python train.py --translate=0.12 --norm_position="pre" --head_dim=64 --fused_qkv=true --qk_norm=false --conv_stem=false --init="torch_default" --shampoo_beta=0.95 --eps=1e-08 --precondition_frequency=50 --max_precond_dim=512 --one_sided=false --max_steps=14500 --warmup_steps=430
Rows from block 6 of a small segmentation model, named by matrix and row number. Rows with one number belong to one neuron. Each number is 128 + 32 x the weight over its row's rms, rounded and kept within 0 to 255. All counts start at 0. After the name is the row's rms in percent of the matrix's.
After each neuron's rows are labels from the 100 images, of 14976, where the neuron reaches its highest value: "strongest on" is what is common among them. Only what is clearly more common there than usual is listed. The data: Sentinel-2 satellite tiles (TerraMesh).
# fc1: MLP up (model.blocks.6.mlp.fc1.weight, 512x128), inputs 0-63
# fc2: MLP down (model.blocks.6.mlp.fc2.weight, 128x512, transposed), outputs 0-63

fc1.492 097 [139 110  72 150 200 150 169 136 174 166 189  88  83  99 117 125 146  37 186  98 138 138 147 151 123 131 130 125 112 138 166 210 169 100  60 121 183 120 123 154  85 124 114 146  84 168 137 168 181 173 121 104 129  94 173 159 157 148 132 143 148 132 116 121]
fc2.492 091 [151 101 116 121  78 143 135 136 105 138  50 187 186 179 169 119 118 162 187 102 109 113 131 151 147 128 147 139 116 147 102 100 143 121 128 144  91 135 155 116  95  98 144 104 100  82 101 101 140  78 127  99 112 127  80 161 169  78 101 158 136 143 154 180]
strongest on: flooded vegetation

fc1.154 099 [143  97 149 174 116  75  91 100 134 111 114 144 146  89 156  97 136 125 105 100 129 104 148 153 122 109 138  97 135 126 168 113 126 202 168 118  48  95 253  96  71  65 175 108 144 178 130 134  87 142 102 144  97 100 153 184 179  88 185 108 134  77 141 130]
fc2.154 108 [150 121 167  91 112 166 110 133 184 160 118  94  82 162 129 191 192 116 112 111 186 205 146 119 108 116 139 108 114 130 119 142 166 166 131 163 146 173 148 124 158 150 101 105 103 121 144 188 166 123 114 177 154 147  81 174 119 196 122 135 142 142 174 180]
strongest on: clouds; snow or ice; main land cover: snow or ice; main land cover: clouds

fc1.356 110 [144 157 110 148  71 137 136 180 179 136 149  96 149  85 111 156 139 172 140  66 204  92 141  85 166 121 153 112 128 188 111 181 173 193 162 114 132  95  91 141 118  85 132  59 175 160 173 164 110 187 124  62 134 167 174  88  77 125  90  94 131  89 108  85]
fc2.356 120 [147  64  88 139 100 218  72 175 112 123 128 124 161 143 176 131 119 118 114 145  37 173 148 164 107  87 187 153 114 108 102 160  86 137 133 151 107 120 154 134 122 126 124 131 167 121 128 117 104 106  47 120 119 142 133 186 127 102 173 179 123 111 158 183]
strongest on: clouds

fc1.269 105 [118 163 123  95 155 137  98  66 177 119 131 112 159 144 129 125 107 156 161  63 140 128 120 128 126 129 136 134  75  92 147 161 174 122 147 107  86 165 139  94 138 173 104 121 143 129 155 163 119 145 113 129 135  96 137  91 130 143  61 147 124  81 161 140]
fc2.269 101 [148 118 109 132 121 115  87 124 132 138 113 186 120 176 114 133 128 167 130 159 109 138 129 166  69 107 138  75 125 137 120 140 124 155 131 113 108 143  62 132 145  68 162 121 193  99 115 123 149  50  91 161 191 131 180  23 163 122 145  87 145 157  83  87]
strongest on: snow or ice; main land cover: snow or ice

fc1.306 095 [ 76 102  62 111 135 175  79 117 193 107 142 146 145 137 136 172 156 100 136 125 177 145  91  91 114 167 161 174  51 184 156 166  71  86 191 166 118 101 127  82 127 139 133 125 174 109 124 120 106  85 121  69 119 175 140 165 108  61 140  70 111  95 129 105]
fc2.306 090 [157 112 151 151  90  74 158 106 140 103  83 106 126 173 106 144 107 147 151 152 122 122 171  89 129 150  73 143  98 126 102 149 145 154 117 108 193 119  88 138 168  98  94 113  51 145  88 125 102 125 100 144 161  37 184 163 132 174 153 152  83  66  70 152]
strongest on: snow or ice; main land cover: snow or ice

fc1.483 097 [114 133  83 122 137 138 151  93 117 150 112 100  96 124 215 149  93 141 199 156 131 134 133 136 113 105  95 132 125 199 203 130 140  91  65 127  67 175 105 175 171 162 119 145 130 164  88 178 108 157 100 127  97 109 128 153 143 108 131 116 160 135 130  70]
fc2.483 115 [ 97 119  65 131 132  90 103 129 190 121 112 119 166 123  83 117 182 140 119 136 102 108 133  91 155  90  99 134 113 125 141 122 128 126  40 217  51 172 153 146 123 105 172 158 157  55 158  98 103 112 148 134 131 119 129 171 134 129  60 145 120 117 173 164]
strongest on: main land cover: water; main land cover: snow or ice

fc1.452 079 [155 143  63 160 114  68 129 162 136 112 156 180 101 145 139 125  79 120  94 133 131  93 112 133 112 150  77 145 173 177  86 141 121 133 102 140 139  86 150 115 174 161 162  76 122 143 156 174 121 159 100 147 126  62 187  95  47 156 102 100 114 150 181 114]
fc2.452 074 [107 155 116  93 142 131 106 160 105 135 122 153 167  90 153  80 174 157 172 110 141 162 143 128 102  93 156 164  99 121 149 140 144 157 137 114  75 119 126 167  98 140  68 235 119 117 130 185 142  81 192  72 108 127 155 178 115  90 114 151 131 121  97 116]
strongest on: clouds; main land cover: trees

fc1.104 076 [150 109 102 132 121 105  88  98 121 156  89 175  89 130 153 109 198 154  98 113 130 125 154 160 131  86 103 191  97 144 118 143 108  94 137 144 192 106  53 119 141  99 159 195  98 155 143 174 125 147  87 106 149 137 156 104 111 119 109 135 129 141 128 159]
fc2.104 078 [194 166 144 126 129 136 133 128 110 106 169  78 150 136  92 139  94 186 132  92 136  99 177 153 154 118 129 146 161  66 121 146 129 127 157 107 146 109 209 155  82 153 114 148  84 138 108 125 127 134  94  75  72 128  76 116  62 179  77 198 120 149 124  88]
strongest on: main land cover: bare ground

fc1.243 113 [123  44  76 138 128 158 151 152 143 103 151 180 121 116 134 150 150 184 148  82 182 161 121 115 121 139 152 148 132 199 169 114 119  74 110  81 125 145 106 119  96 182 155 105  83 143 110 154 139 140 105 160 142 100 192 234 138 114  91  91 150 158 134 121]
fc2.243 105 [ 96 136 151  80 125 136 151 109  78  79 139 126 177 152 107 133 150  95  90 123 103 119 124 140 158 209  71 169  93 124 159 117 137 111 192 150 133 144 147  93 142 130  93 169 190 108  91 145  95 100 171  91 145 120  98 106 104 136 125 133 120  78 161 125]
strongest on: main land cover: bare ground

fc1.99 095 [147  92  78 150 134  91 124 156 125 166 157 146 126  86 157 110 137  77 139  83 151 144 128 143  99 137  56 172 131 149  89 117  60 114 150 102 121 136 149  98 132 183 115 147  78 104 135 151  85 177 109  76  99 172  88 152 176 104 106 108 113 153 116  80]
fc2.99 095 [139 127 107 130 133 135 162 142  68 105  91 117  99 177 118 175 145 115 194 141 104 113 167 112 198 134 160 139  88 156 115 114 195  93 133 168 111 135  81 118  62 125 157 151 130  77 122 134 126 132 143 125 100 115 121  87 115 132 138  92 117 124 123 105]
strongest on: flooded vegetation

fc1.268 099 [100 188 161 179 140  55 106 103 148  37 163 133 100 106 150 197  64 166 110 125 163 119 139 114 152 113 143 168  92 149  85  90 140 134 142 106 153  70 111 107 166 157 194 134  86 171 111 138 103  78 147 153 190 154 200 132  94 120  62 130 153 107 125 141]
fc2.268 103 [117 102  95 111 162 137 158 115  85 130 107 202  90  58 138 165 147 114  72 120 121  83 109  85 101 118 102 166  97 126 154 139 155 135  96 124 125 138 128 147 126 106 110  95 120 100 140 173 115 170 200 133  96  81 145 148 108  70 159  86  75 140 134 142]
strongest on: bare ground; flooded vegetation

fc1.381 115 [136 135 102 140  90  79 123 117  80  81 101 108 121 161 120 129 168  57 163 170 131  73 123 120  95  80 155 109  77 193 162 116 122 133 114 166 139 122 183 102 123 117 130 179 138 116 103  80  71 171 151 157 130  77 168  96 116 130 143  36 132 109 113  89]
fc2.381 109 [133 142  98 136 108 130 114  90 161 168 128 141 151 171 111 169 106 147 150  90 142 132 217 122 105 137  72  99 115 147 111  93 132  86 144 123 100 100 104 191 174 116 127 112  90 152 178 204  80 134 101  79 145 151 155 156 162 125 141 153 110 200 130 152]
strongest on: snow or ice; main land cover: snow or ice

fc1.181 090 [155 178 135 142 153 127 165 103 138 155 134  89 151 124 137 167 176 146 138 145 102 154 149 149 161 106  70 169 118 143 158 125 121 142 161 166 118 125 134 107 170  94 164 109 158 164 168 167 140 137 133 127  88  95  63 144 181 186 193 197  70 142  97 115]
fc2.181 090 [127 115 139 166  73 139 129 111 130  91 163 188 127 127 120  70 105 108 146 146 157  98  93 135 107 146 175  98 164 155 148 128 109 102 151 137 142 130 115  51 175 178 132 126 119 109 141 113 117 143  78 172 168  94 131  88  98  89 105  77 182  85 135 144]
strongest on: flooded vegetation

fc1.305 110 [133 178 174 146 131 175  82 148  91 191 141 167 121 124  76  44 149 104  78 109 105 103 102 159 135 154 108 158 135 126 115 129 175 130 120 127 156  95 141 121 144 123  78  66 173 128 101 126 147 102 117 207 127 164 158 143 109 134 119  98 107 166 167 108]
fc2.305 121 [175 117 149 107 139 112 145  94 111 167 174 131 146 165 139 101 151 126 211 121 125 204 116 139  64 140 172 127  57 152  87 147 167 135 144 154  74 112  53 118 163 136 136  88 174 132 171 124  97 182 117  88 137 113 111 145 148 125 117 108  76 200 135 141]
strongest on: flooded vegetation

fc1.461 112 [121 105 182 174 144  57 170 106 141 104 152 149 132 144 123 146 110 119 150 138 220 168 155 147  96 107  97 180  46 126 153 171 144 146 118  87 143 122 120 112  94  63 172 115 147  98 149 139 134  76 161 108 177  60 122 113  95 137 141 128 144  94 141 154]
fc2.461 106 [157  99 105 126  92 139 108 149 114  78 119 152 125 209 105 131 157  58 149 102  91 120  94 143 108 138 116 128 123  75  63 184 110 100 145  85 152 126 142 142 103 161 159  72 136 122 153 111 145 126 168 173  89 143  65 149 119 100 160 179  79 149  94 115]
strongest on: snow or ice; main land cover: snow or ice

fc1.498 107 [ 99 147 156 139 145 149 124  62 199 114 178  83 172 200  54  98 117 129 164 112 109 134 168 127  99 144 139 121 130 125 107 169 115 159  50 150  93 129 122  76 151 169 102 120  92 117 142 118  63 142  94 148 118 156 149 106 116 113 164 167 134 160 142 110]
fc2.498 110 [146 128  85 128 101  97 149 155 137 142 126 154 132 112 193 157  78  59 141 108 104 175  95 158 123 124  92 163 127  98 136 121 139  62 193  69 107 134 103  95 144 102  99 167 119  89 134 117 141 117 123 199 149  75 174 142 126 130  70 170  95 104 134 127]
strongest on: water; main land cover: water

fc1.41 086 [ 98 154  83 146 162 127  99 147 142 127  32 113 121 115  30 115 164  81 138 151 145 208 177 107  96 142 128 123 140 193 148 158 101 145 110 130 138 137  69 125 130 161 204 136 154 148 144 115 110 162 118 132 144 117 137 106 149 140 184 169 182 141 143 146]
fc2.41 088 [136 118 208 106  67 170 149 139 152 141 213 178 136 117 192 134  95 184 156 148 196  31  43 127 155 141 138 122 103  86 131  86 138 119 178 129 104 120 170 143 130 129  52 113  88  95 120 144  63  83 142 101 107 117 130 165 143 132 139  87 115 185 107  88]
strongest on: trees; built area; water

fc1.22 118 [117 111 142 116 114 105 125 129 121  82 119  92 120 196  88 145 183 153 122 140 137  89 156  94 112 149  90 161 120 171 113 163  94  98 131 108 135 102 105 130 142  83 141 136 140 130 172 141 150  92 159 120 125 151 129  75 108 166 112 182 110 105 130  99]
fc2.22 111 [172 169 119 160 108 159 153 134 163 131 137 149 146 130 128 127 104 106 190 146 149 122 116 124 117 126 104 138 174 103  80 110 182 180 119 110 152 158  65 108 161  94 146 120  77 150 173 147 159  94 118 144 139  88 144 131 150 116 151 105  81  43 153 101]
strongest on: water; main land cover: water

fc1.439 075 [161 186  96 153 137  83  97 165 142 164 136 123 132 184 125 111 161 145  86 120 105 122 132 161  95 167 124 104 132 184 133 153 190 131 105 203 106  93 163  99 113 136 112 134 163 119 125 154  78 130 138  69  62 155 126 122 181 106 148 114 124 113 176 161]
fc2.439 086 [143  47 151 110 123 107 120 125 135 123  68  87 163 111 133 116  78 128 190 141 128 139 147  98 171 113 133 111 146  74 150 126  94 182 154 152 130 185 144 170  92 159 156 146 108 158 107 138 140 126 112 161 156  73 133  58 192 190 169  83 156 139 123 154]
strongest on: main land cover: water; main land cover: snow or ice

fc1.45 108 [143 137 167 135 180 142 136 101 111 149  43 125 121 119 131  80 157 104 123 110 137 171 131  98 127  96 124 155 177 158 145  94  83 100 156 216  85 185 165  73 156 132 147 138 133 133 207 145 151 129  59 140 102 113 180 132 104 140 154 108 128 166 165 117]
fc2.45 102 [ 73 163 116  87 121  87 190 152  54  73 188 112 184 109 134 140  96 132 119 124 145 183 132 133  91 139 105 162 116 100  80 158 130 136 116  56  97  84 211 149 133 140 117 114 107 160  94 159 139 145 158 124 121 109 156 169 130 131 117 130 100  66  95  95]
strongest on: main land cover: bare ground

fc1.189 117 [157 143 112 101 139 164 143  98  86 167 104 146 131 125  76  87 141 153 166 142 182 110 159  55  93 143  99  74  83  99 123 186 126 126 133 148 136 128 135 166 157 136  95  99 112 146 116 147 148 131 168 154  24 114 175 136 135  64 121 200 125 166 144 115]
fc2.189 121 [112 108 160 141 107 144 146 150 106 126 104 160 180 120  90  94 115 124 106 167 117 135 175  94 125 123 172 125 135 140 123  88 139 104 128  97 146 128 146  76  61 135 195 154  98 136 133 171 147 158 133  78 193 134 159  94 150 102 161  38 109 103  83 127]
strongest on: clouds

fc1.486 095 [125 180 193 182 156 123 133 104  54 167 129 157  95 138  98 160 121 119 109 139 155 101  82 176  82  95 100  89 124 152 127 127  89 164 125 158 105 123 120  86 173 113 161 136  67 133 116 167  64  87 129 167 115  94 140 196 126  97 131 148 196 118 146 131]
fc2.486 094 [146  92 100  44  98 128 133 134 222  71 126  87 110  84 100 123 109  98 147  95 118 109 154 122 117  98 137 155 115 134 174 150 128 162 162 138 175 122 124 119  61 145 102  64 168 134 127 104 110 116 119  72 126 133 168 140 115 107 118  48 163 161 124  90]
strongest on: main land cover: rangeland

fc1.464 103 [117 127 121 136 177 135 139 142  59 118 165 153 151 145 162 168 169 158 115  60  99 119 169 121  95 151 125 144 136 155 124 152 137 189 140  92 155 120 160 177 153 155  40 121  96 165 105 141 146 149 148 203 103 154 137 122 139  80 172  89 131  78 170 138]
fc2.464 105 [152 205 183 141 126 136 135 167 113  80 143 148 104 122 167 177 170 127 138 125 140 100 118 134 132 117 176 126  85 112 116 195 164 162 129 112 112 166 184 129 126  99 127 138  65 110 152 115 141 115 131  40 114 123 120 179 102 114 115 148 145 104 121 146]
strongest on: main land cover: rangeland

fc1.442 120 [102 125 151 126 136  60 112 129  79 119 161 112  73 170 136 181 141 179 110 105 104  92  86 115 107 112  97 115 159 195 117 108 129 116 115 115 118 116 221 137 157  99 113 161  84 106 185 108  90 182 142 165 191 128 114  98 143 157 122  86 116  85 155  54]
fc2.442 119 [118 145 101 134 164 137 115 157  69 119  98 110 159 154 140 109  69 129 180 174 107 167  91 121 143 127 145 103 163 148 126 197 140 139 181 101 141 117 122 117 104 147 140 139 133 111 110 157 112 104  51 138 168 155 141 165  74 105 124 161 100 131 185 141]
strongest on: main land cover: bare ground

fc1.76 101 [ 79  95 142 142 121 154 161 121  97  92 143 144 111  90 113 142 138 128  76 113 141 108  87 202  97 161 179  90  71 146 154 138 100 149 135 120  94 134 119  87 130  99 123 110 165 208  62 140 173 116 101  94 162 146 120 136 117 128 113  92 126 120 166 152]
fc2.76 112 [133 113 124  64 125  75 119  91 129 164 125 115 178 159 160 101 139 180 109 128  98 117 205 143 177 129 188 160 138  77  98 127 120  88 143 131 136  94 131  91  78 114 124 139 136 127 170 122 139 120 183 143 171 154 148 184 161 112 147 147 137 119 161 176]
strongest on: snow or ice; main land cover: snow or ice

fc1.271 116 [190 114 166 162 153 110 101 103 111 108 130 152  98 153 130 190  83  83 115 129 169 107 158 141  62  65 164 119 143 150 157 116 176 162 120 111 144 161  99 169 127  83 164 155  87 153 121 104  80 190 166 150 118  84 118 164 139 109 135  69 119 108 110 169]
fc2.271 111 [195 102 173 117  95 106  89 158 108 123 156 169  96 255  89 150 148 171  98 184  75 100 123 104 133 128 126 124 139 205 103  85 149  82 142  83 180 138 118 127 138 100 106 106 122 107 103 181 173 129 152  92 113 183 101  96 128 171 118 128 130 127  96 101]
strongest on: main land cover: trees

fc1.40 093 [196 174 159 101 131  99 147 128  68 105 112 183 112 118 107  96 122 138 133 115 141 107 176 135 119 111 164 138 158 128  60  75 153 138 141 102 145 102 126 146 128 151 120 151 112 143 145 139  91 157 152  99 142 151 165 154 137  82 115 114 117 180 165  93]
fc2.40 088 [142 124 147 159 149 198 117 155 145 148 100 138 155 109 167  52 125 136 112 131 133  96  92  89 126 128  93 110 160 163 190 199 123  72 122 160 140  79 142 144 145 123 135 132 128 164 123 150 138 146 175 171 113  89 168 143 127 191 113 128 147 148 113 157]
strongest on: main land cover: rangeland; bare ground

fc1.211 102 [124 112  85 214 115 147 157 116 131 133 176 108  97 121 130 156 120 100  67  87 125 197 136 137  71 150  63 131 129 120 108 188 136 143 116 108 133 146 154 106 125 104 129 105 116  87 169 119 166  97 152 159 100 173 128 104 127 149 139  62  87 132 134 152]
fc2.211 088 [134 145 139 111  89 150 102 126 182  99 126 127 189 119 128 121 105 164 103 104 103 119 111 123 126 148 134 104 198 120 142 123  27 122 166 109 163  74 169  70 203  93 137 104 107 184 115 134 152  83 100  60 162 129  97  91 159 125 146 100 152 127 145  91]
strongest on: clouds; main land cover: trees; main land cover: water

fc1.207 089 [ 90  82 145  68 161 134 119 144 122 152 150 127 155 154 182 109 159 124  66 124  86 101 132 147 143 118 145 139 120 170 117 113  53  93  71 153  98 147 220  97 173 134 153 122 152 143 152  96 146 122  74  85 111  86 104 123 136 134 167 110 115  88 114 100]
fc2.207 089 [122 149 132 145 116 106 126 166  69 111 151  95  92 155  65 142 106 166 158 130 180 115 145 103 114 138 120 109 127  97  80 168 121 173 184 163  80 155 135 121  36 153 119 150 126 108  72 101 113 158  79 126 119 124 104 137 176 118  58 169 119 151 147 152]
strongest on: main land cover: water

fc1.32 094 [ 88  71 145 170 149 108 141 108  97 127  61 132 100  50 164 113 191 112  73  84 176 184 122 194 120 149 113 133 167 101 123 165 124 129  85 161 137 102  88 131 164 109 130 164 135 101 116 151 139 145 137 135 142 161 160 166 161 175 121 136 106  62  89  92]
fc2.32 105 [128  84 141  92  58 143 112 146 162 201 168 125 180 167 125 156  68 140 170 149 122  64 155 136 136 133 138  64  99 177 108  67 133 140 195  88 120 114 142 142 131 107 115 115  70 138 103 113 203 113 200 127 133 167 141 153 119 153 120 185 115 159 179 131]
strongest on: main land cover: trees

fc1.357 114 [129 134 125 111 183 184 114 198  97 103 160 152 115  93  80  94  65  73 127 100 126 123  72 141 106 143 151 124 133 167 124  99 125 138  97 147 144 119 186 116 156 119 178  87 135 184 107 178 142  88 170 119 116 128 141 101 105 138 136 122 122 138 163 135]
fc2.357 110 [108 194 153  88  73 162  98 114 134 155  91 176 120 162 139  31 168 126 100  97  92 112 158 104 139 117 126  57 125 158 138 142  86 113  92 190 115 128  86 100 132  60 161 142 129 167 154 167 111 107 130  82  83 110 159 123 162 139 139  65 151  82 152 133]
strongest on: main land cover: rangeland

fc1.111 095 [165 149 117 152 109 166  97 216  75 118 117 156 112 132 158 175 131 136  67  56 130 135 126 102  91 196  69 144 119  98 132 155 133 149 104  77  91 113 188 104  39 139 118 144 140 123 121  72  96 136 124 123 132 141 149 167 157 110 139 127  91 119  72 145]
fc2.111 093 [143 110 171 134 120 134 114 100 122 109  99 188 169 143 176 170  61 159 162  78 161 178 148 117 176 128 118 130 184 131 134 111 110 106 171 112 176 101 132  76 215 175 148 140 115 131 153 176  84 110 133 114 105 170  77 105 126  81 118  97 190 134 169 140]
strongest on: bare ground; main land cover: bare ground

fc1.463 090 [ 86 155  88 110 116  67 121 159  92 136 119 187 145 176 167 159 137 158 105  77 130 138  98 134 145 102 150  98 150 137 185 153  94 133 104  94 122 126 113  56 113 137 136 119  74 133  94 123 143 107  95 186  74 195 175 107 121 153 164 184  87  70 156  70]
fc2.463 098 [129 140 132 143 142 199 145 156 132 156 128  92 113 133 144 141  98 152  88 101 186 143  79 151 104 106 117  91 134 142 173 172 152 103  71 173 112 139 139 120 173 128 134  88 117 162 141 140  86 147 101 128 202  83  90  79 133 151 119  87 173 107  80 157]
strongest on: snow or ice; main land cover: snow or ice

fc1.288 115 [130  98 162 105 133 103 110 101 178 165 103  99 192 121 143 114  87 159 143 149 146  98 128 128 121 169 143 218 106  78 167 155 163 176 112 215 102 156 124 128 154  73 146  97 133 147 119  55 108 142 149 138 127 159 160 182 145 122 164 138 145 168  87 113]
fc2.288 125 [107 128 113 157  92 116 165 107  99  91 174 103  76 146 117  93 140 102 133  82  69 135 125  93 121 102 132 154 154 107 105 131  74 205 130 182 109 188 172 112 156 120  81 100 156 112 153 199 179 165 147 139  93 125 127 132 190 134  91 112 109  99 161 126]
strongest on: water; main land cover: water; bare ground; flooded vegetation

fc1.392 097 [133 166 119  87  77 124 128 140 101  87 170 151  59 129 158 133  68 126 106 155 193 125  91 105 195 134  41 126  75 142 101 184 172 136 158 115 123 104 121 148 155 168  93 105  86 182 122 116 161 115 189  59 108 129 141 136 146 135 100 132 133 171 109 111]
fc2.392 100 [154 109 145 117 108  97 181  64 110 145 154 151 138 180  64 166 164 132 121 123 112 178 116 123  73 170 153 110 128 129 139 175  88 142 103 134 121 107 110 171 217 116  69 160 170  99 171 126 111 180 115 117  97 127 135 171 103 129 141 160 140 118 132 187]
strongest on: flooded vegetation

fc1.391 117 [129 142 149  67  81 120 132  99 168 163 163  63 135 159  38 174  77 107 104 113 187 121  78 119 132 163 106  95 167 113 120 131  96 131 129  41 117 133  97  73 142 130 128  91 176 115 185 133 105 151 168  84 100 135 181  74 121 152  95 161 124 139 182 155]
fc2.391 118 [ 87 134  65 119 124 163 118 155 175  78  94 165  93 126 157  80 153 132 177  85 121 103  75 141 180 132 163  83  78  80 124 206 109 116 168  93  82 143 175 162 158 173 117 154 128 129 128 117 197 129 134 101 147 114 153 120 114 123 153 111 125 112 168 135]
strongest on: clouds; main land cover: water

fc1.222 099 [136 116 154 184 150 234 157 210 139 161 116 125 140 146 110 175 165 114 127 144 115  95 173 117 185 118  82 112 112 176 125 147 137 141  89 126 133 141  95 108 116 146 132 155 125 145 141 158 189 145 124 104 127 101 162 190  96 136 173 212 155  72 121 134]
fc2.222 106 [ 99 142 114  90  98 102 140 114  88 133 120 107 155 152 106 145 108  82 146 181 177 139  83 126 186 106 137  97 133 105 125 131 205  95 138  69 171 126 110 160 136 131  98 104  80 140 159  65  78 126 131  90 117 118  98 133 147  81 129  98 115 170 147 131]
strongest on: trees

fc1.250 108 [170 119 183 132 104 160  85 127 156 158 155 139 141 157 129 147 158 146 100 132 143 172 130 161 127  98 113 145 187 103 137 121  88 108 155 105 132  78 111 117  74 136 158  86 189 149 117 157  72 123 113 118 126 110 166 114  93  86 129 145 161 209 144 182]
fc2.250 101 [ 83 132 148 159  99 111 148 160  65 154 140 160  68  58 151 129 150 146 136 140 143 162 140 159  91 143  73 127 123 151 149 143 130 133 150  92 172 198  81 106 181 118  96 162 162  92 111 128 147 149 128 127 167 199 139 132 157 114 116 154  55  66 104 172]
strongest on: trees; built area; water; crops

fc1.51 119 [121 184 137 141  69 146 113 130 110  89 145 129 120  75 126 156 106  82 144 154 148 143 148 124 166 161 126 123 154 152  90 176 143 120 113 163  94 100 145 132 130 128 136 105  61 162 178  63 122 125 115 132 211 173 107  93 134 142 168  30 144 117 147 130]
fc2.51 121 [132 133 118 176 173 141 112 160  80 136 155 133  97 136  72 128 110 108 103  76 130 148 159 114  85  89 133 164 145  81 135 124 149 145 110 114 191  93 127 134 165 116 128 139 174 114 117 166 109 130  63 196 153 117  97 148 218 135 122 148 101  67  90  75]
strongest on: main land cover: water

fc1.158 098 [164 124 126 120  83  94 182  64 174  81 130  83 112 126 129  86 115  86 154 133 160 143 200 138 188  89 106  95 130  93 174 129 104 123 205 143 116 116 136 124  97  88 145 165 155 126  96 121 119 149 114 123 102  87 126 118 100 105 146 118 123 163  98  94]
fc2.158 099 [103 148 149 145  89 184  73 108  93  97  86 146 156 101 134 152 147 168 127 143 121 152 120 151  54 133 159 144 104 176 110 162 112 141 109 109 134  89 124 126 122 162 126  81 122 130 190 171 138 217 102  74 126 140 162 154 171 187 102  87 109 119 131 146]
strongest on: main land cover: rangeland

fc1.119 087 [108 138  92 147 102 160 120 104  79 153  98 177 113 139  97 135 116  80  69  80 126  79  84 170 109 137 147 163 160 136  87 148 130 158 133 111 155  79 168 141 188 167 130 115 114 209 106  78 131 146 154 122 143 123 129 108 152  89 157 119 171  84  87 160]
fc2.119 087 [190 106  74 172 115  77 185 169 128 138 107  92 135  87 185 122 160 139  81 110 108 147 105 129 139  74 149 133  86 108 110 141 191 131 124 168 149 129 147  93 160 112 103 152 151 116 199 129 139 123 138 141 141 139 160 146 109 140 122 124  98 153 185 141]
strongest on: bare ground

fc1.148 105 [135  97  93 114  70 142 102 124 124 140 146 151 132 146 116  69 187  90 166 117  96 100 129 145  87 123  69  99 177  67 139 121 113 114 129  72 129  81 176 105 147 119 127  60  84 125 124 183 156 159 128 142 122 169 138 124 122  97  64 120 218 152 172 151]
fc2.148 108 [102 107 125 114 155  83 144 137  96 162  87 108 119 110 102  87 153  74 142 104 105 133 179 120 110 136  80 145 150 164 103 152 139 174 139 123  51 141 138 157 107 133 110  92 180 162 154 135 107 133 154  80 154 104 161 174 179 147 141 128 129 122 127 178]
strongest on: clouds

fc1.399 095 [146 152 117 134  55  49 136 154 109  84 162 146 112 140 131 110 147 158 142 151 112 131 117 176 120  63 103 107 117 192 142 126 104 135  83 138 134 118 203  87 128 112 162  86 100 132  68  97  69 137  96 110 162 130 154 159 165 120 103 124 166 145 171  93]
fc2.399 087 [119 103 112 115 176 151 161 138 148 139 101 147 121  60 189 103 143  66 168 165 144 148 162  90 116 153  69 141 134  90 161 164 139 161 194 111  93 120 106 132 114 232 115 134 119 143 162 189 163  85 160 131 137  97 123  78 130  93 154 175 160 120 113 115]
strongest on: main land cover: bare ground

fc1.33 088 [122 147 120  78 170 148  98  61 118  79 147 122 138 173 148 157 108 121 135  86 166 118 116 158  84  93 150 107  49 108 106 141 174  57  63 145 128 140 143 129 124 165 158 177 151 202 177 142 147 155 111 187 127 108 144 114 105 147 125 101 151 144 192 103]
fc2.33 086 [ 69 100 125 184 187  92 130 137 141 150 164 152 125 147 125  80 168 202 155 149 142  85  73  95  61  91 152 137 158 133  92 145 124 174 176 129 129  78 144 101 162 116 117 116 146  73 128 144 105  85 125 126 124 164 154 104 140  67 121 147 121 159 102 123]
strongest on: flooded vegetation

fc1.172 090 [123 113  77 158 186 104 135 125 133 138  99 127 143 128 148 100 204 122  88 106 113  94  89 139 129 154 130  95 138 129 177 163 168  93 140 125 122 110 156  93 104 133 113 134 187 148 167  77 126 141  60 128 141 156 117 166  81  81 174 141 181 185 143  77]
fc2.172 091 [222 137 133  88 137 116 117 152  93  85 124 136 119 109 153 141 145 126 162 146  99 145  95  96 179 111 144 146 160 155 117  92  93 102 147 118  91 144 120 193 164 152 133 133  97 136 108 140 141 115 186 124 148  83 204  88 152  92 123 136  89  67 144 126]
strongest on: main land cover: water

fc1.143 100 [151 151 168 104 147 111 121 115 118 123 162 153 169 127 113 161 149  50  61 153 105 124  63 148 140  61 170 112  74 136 131  52 121 136  48 127 140 128 140  48 161 141 189 150 102 137 149 155 109 128 156 102 128  82 127 107  92 114 153 139 126  76 134 110]
fc2.143 086 [152 137 180 158 111 162  96  90 108 127 176 144  37 114 142 165 121 182 146 121 116 102 105 132  97  93 156 125 160 111 145 176 179 127 127 114 175 127 155 119  90 158  75 136 154 137  82 128 166 128 120 131 124 134  53 105  90 203  84 126 140 217  92 126]
strongest on: main land cover: trees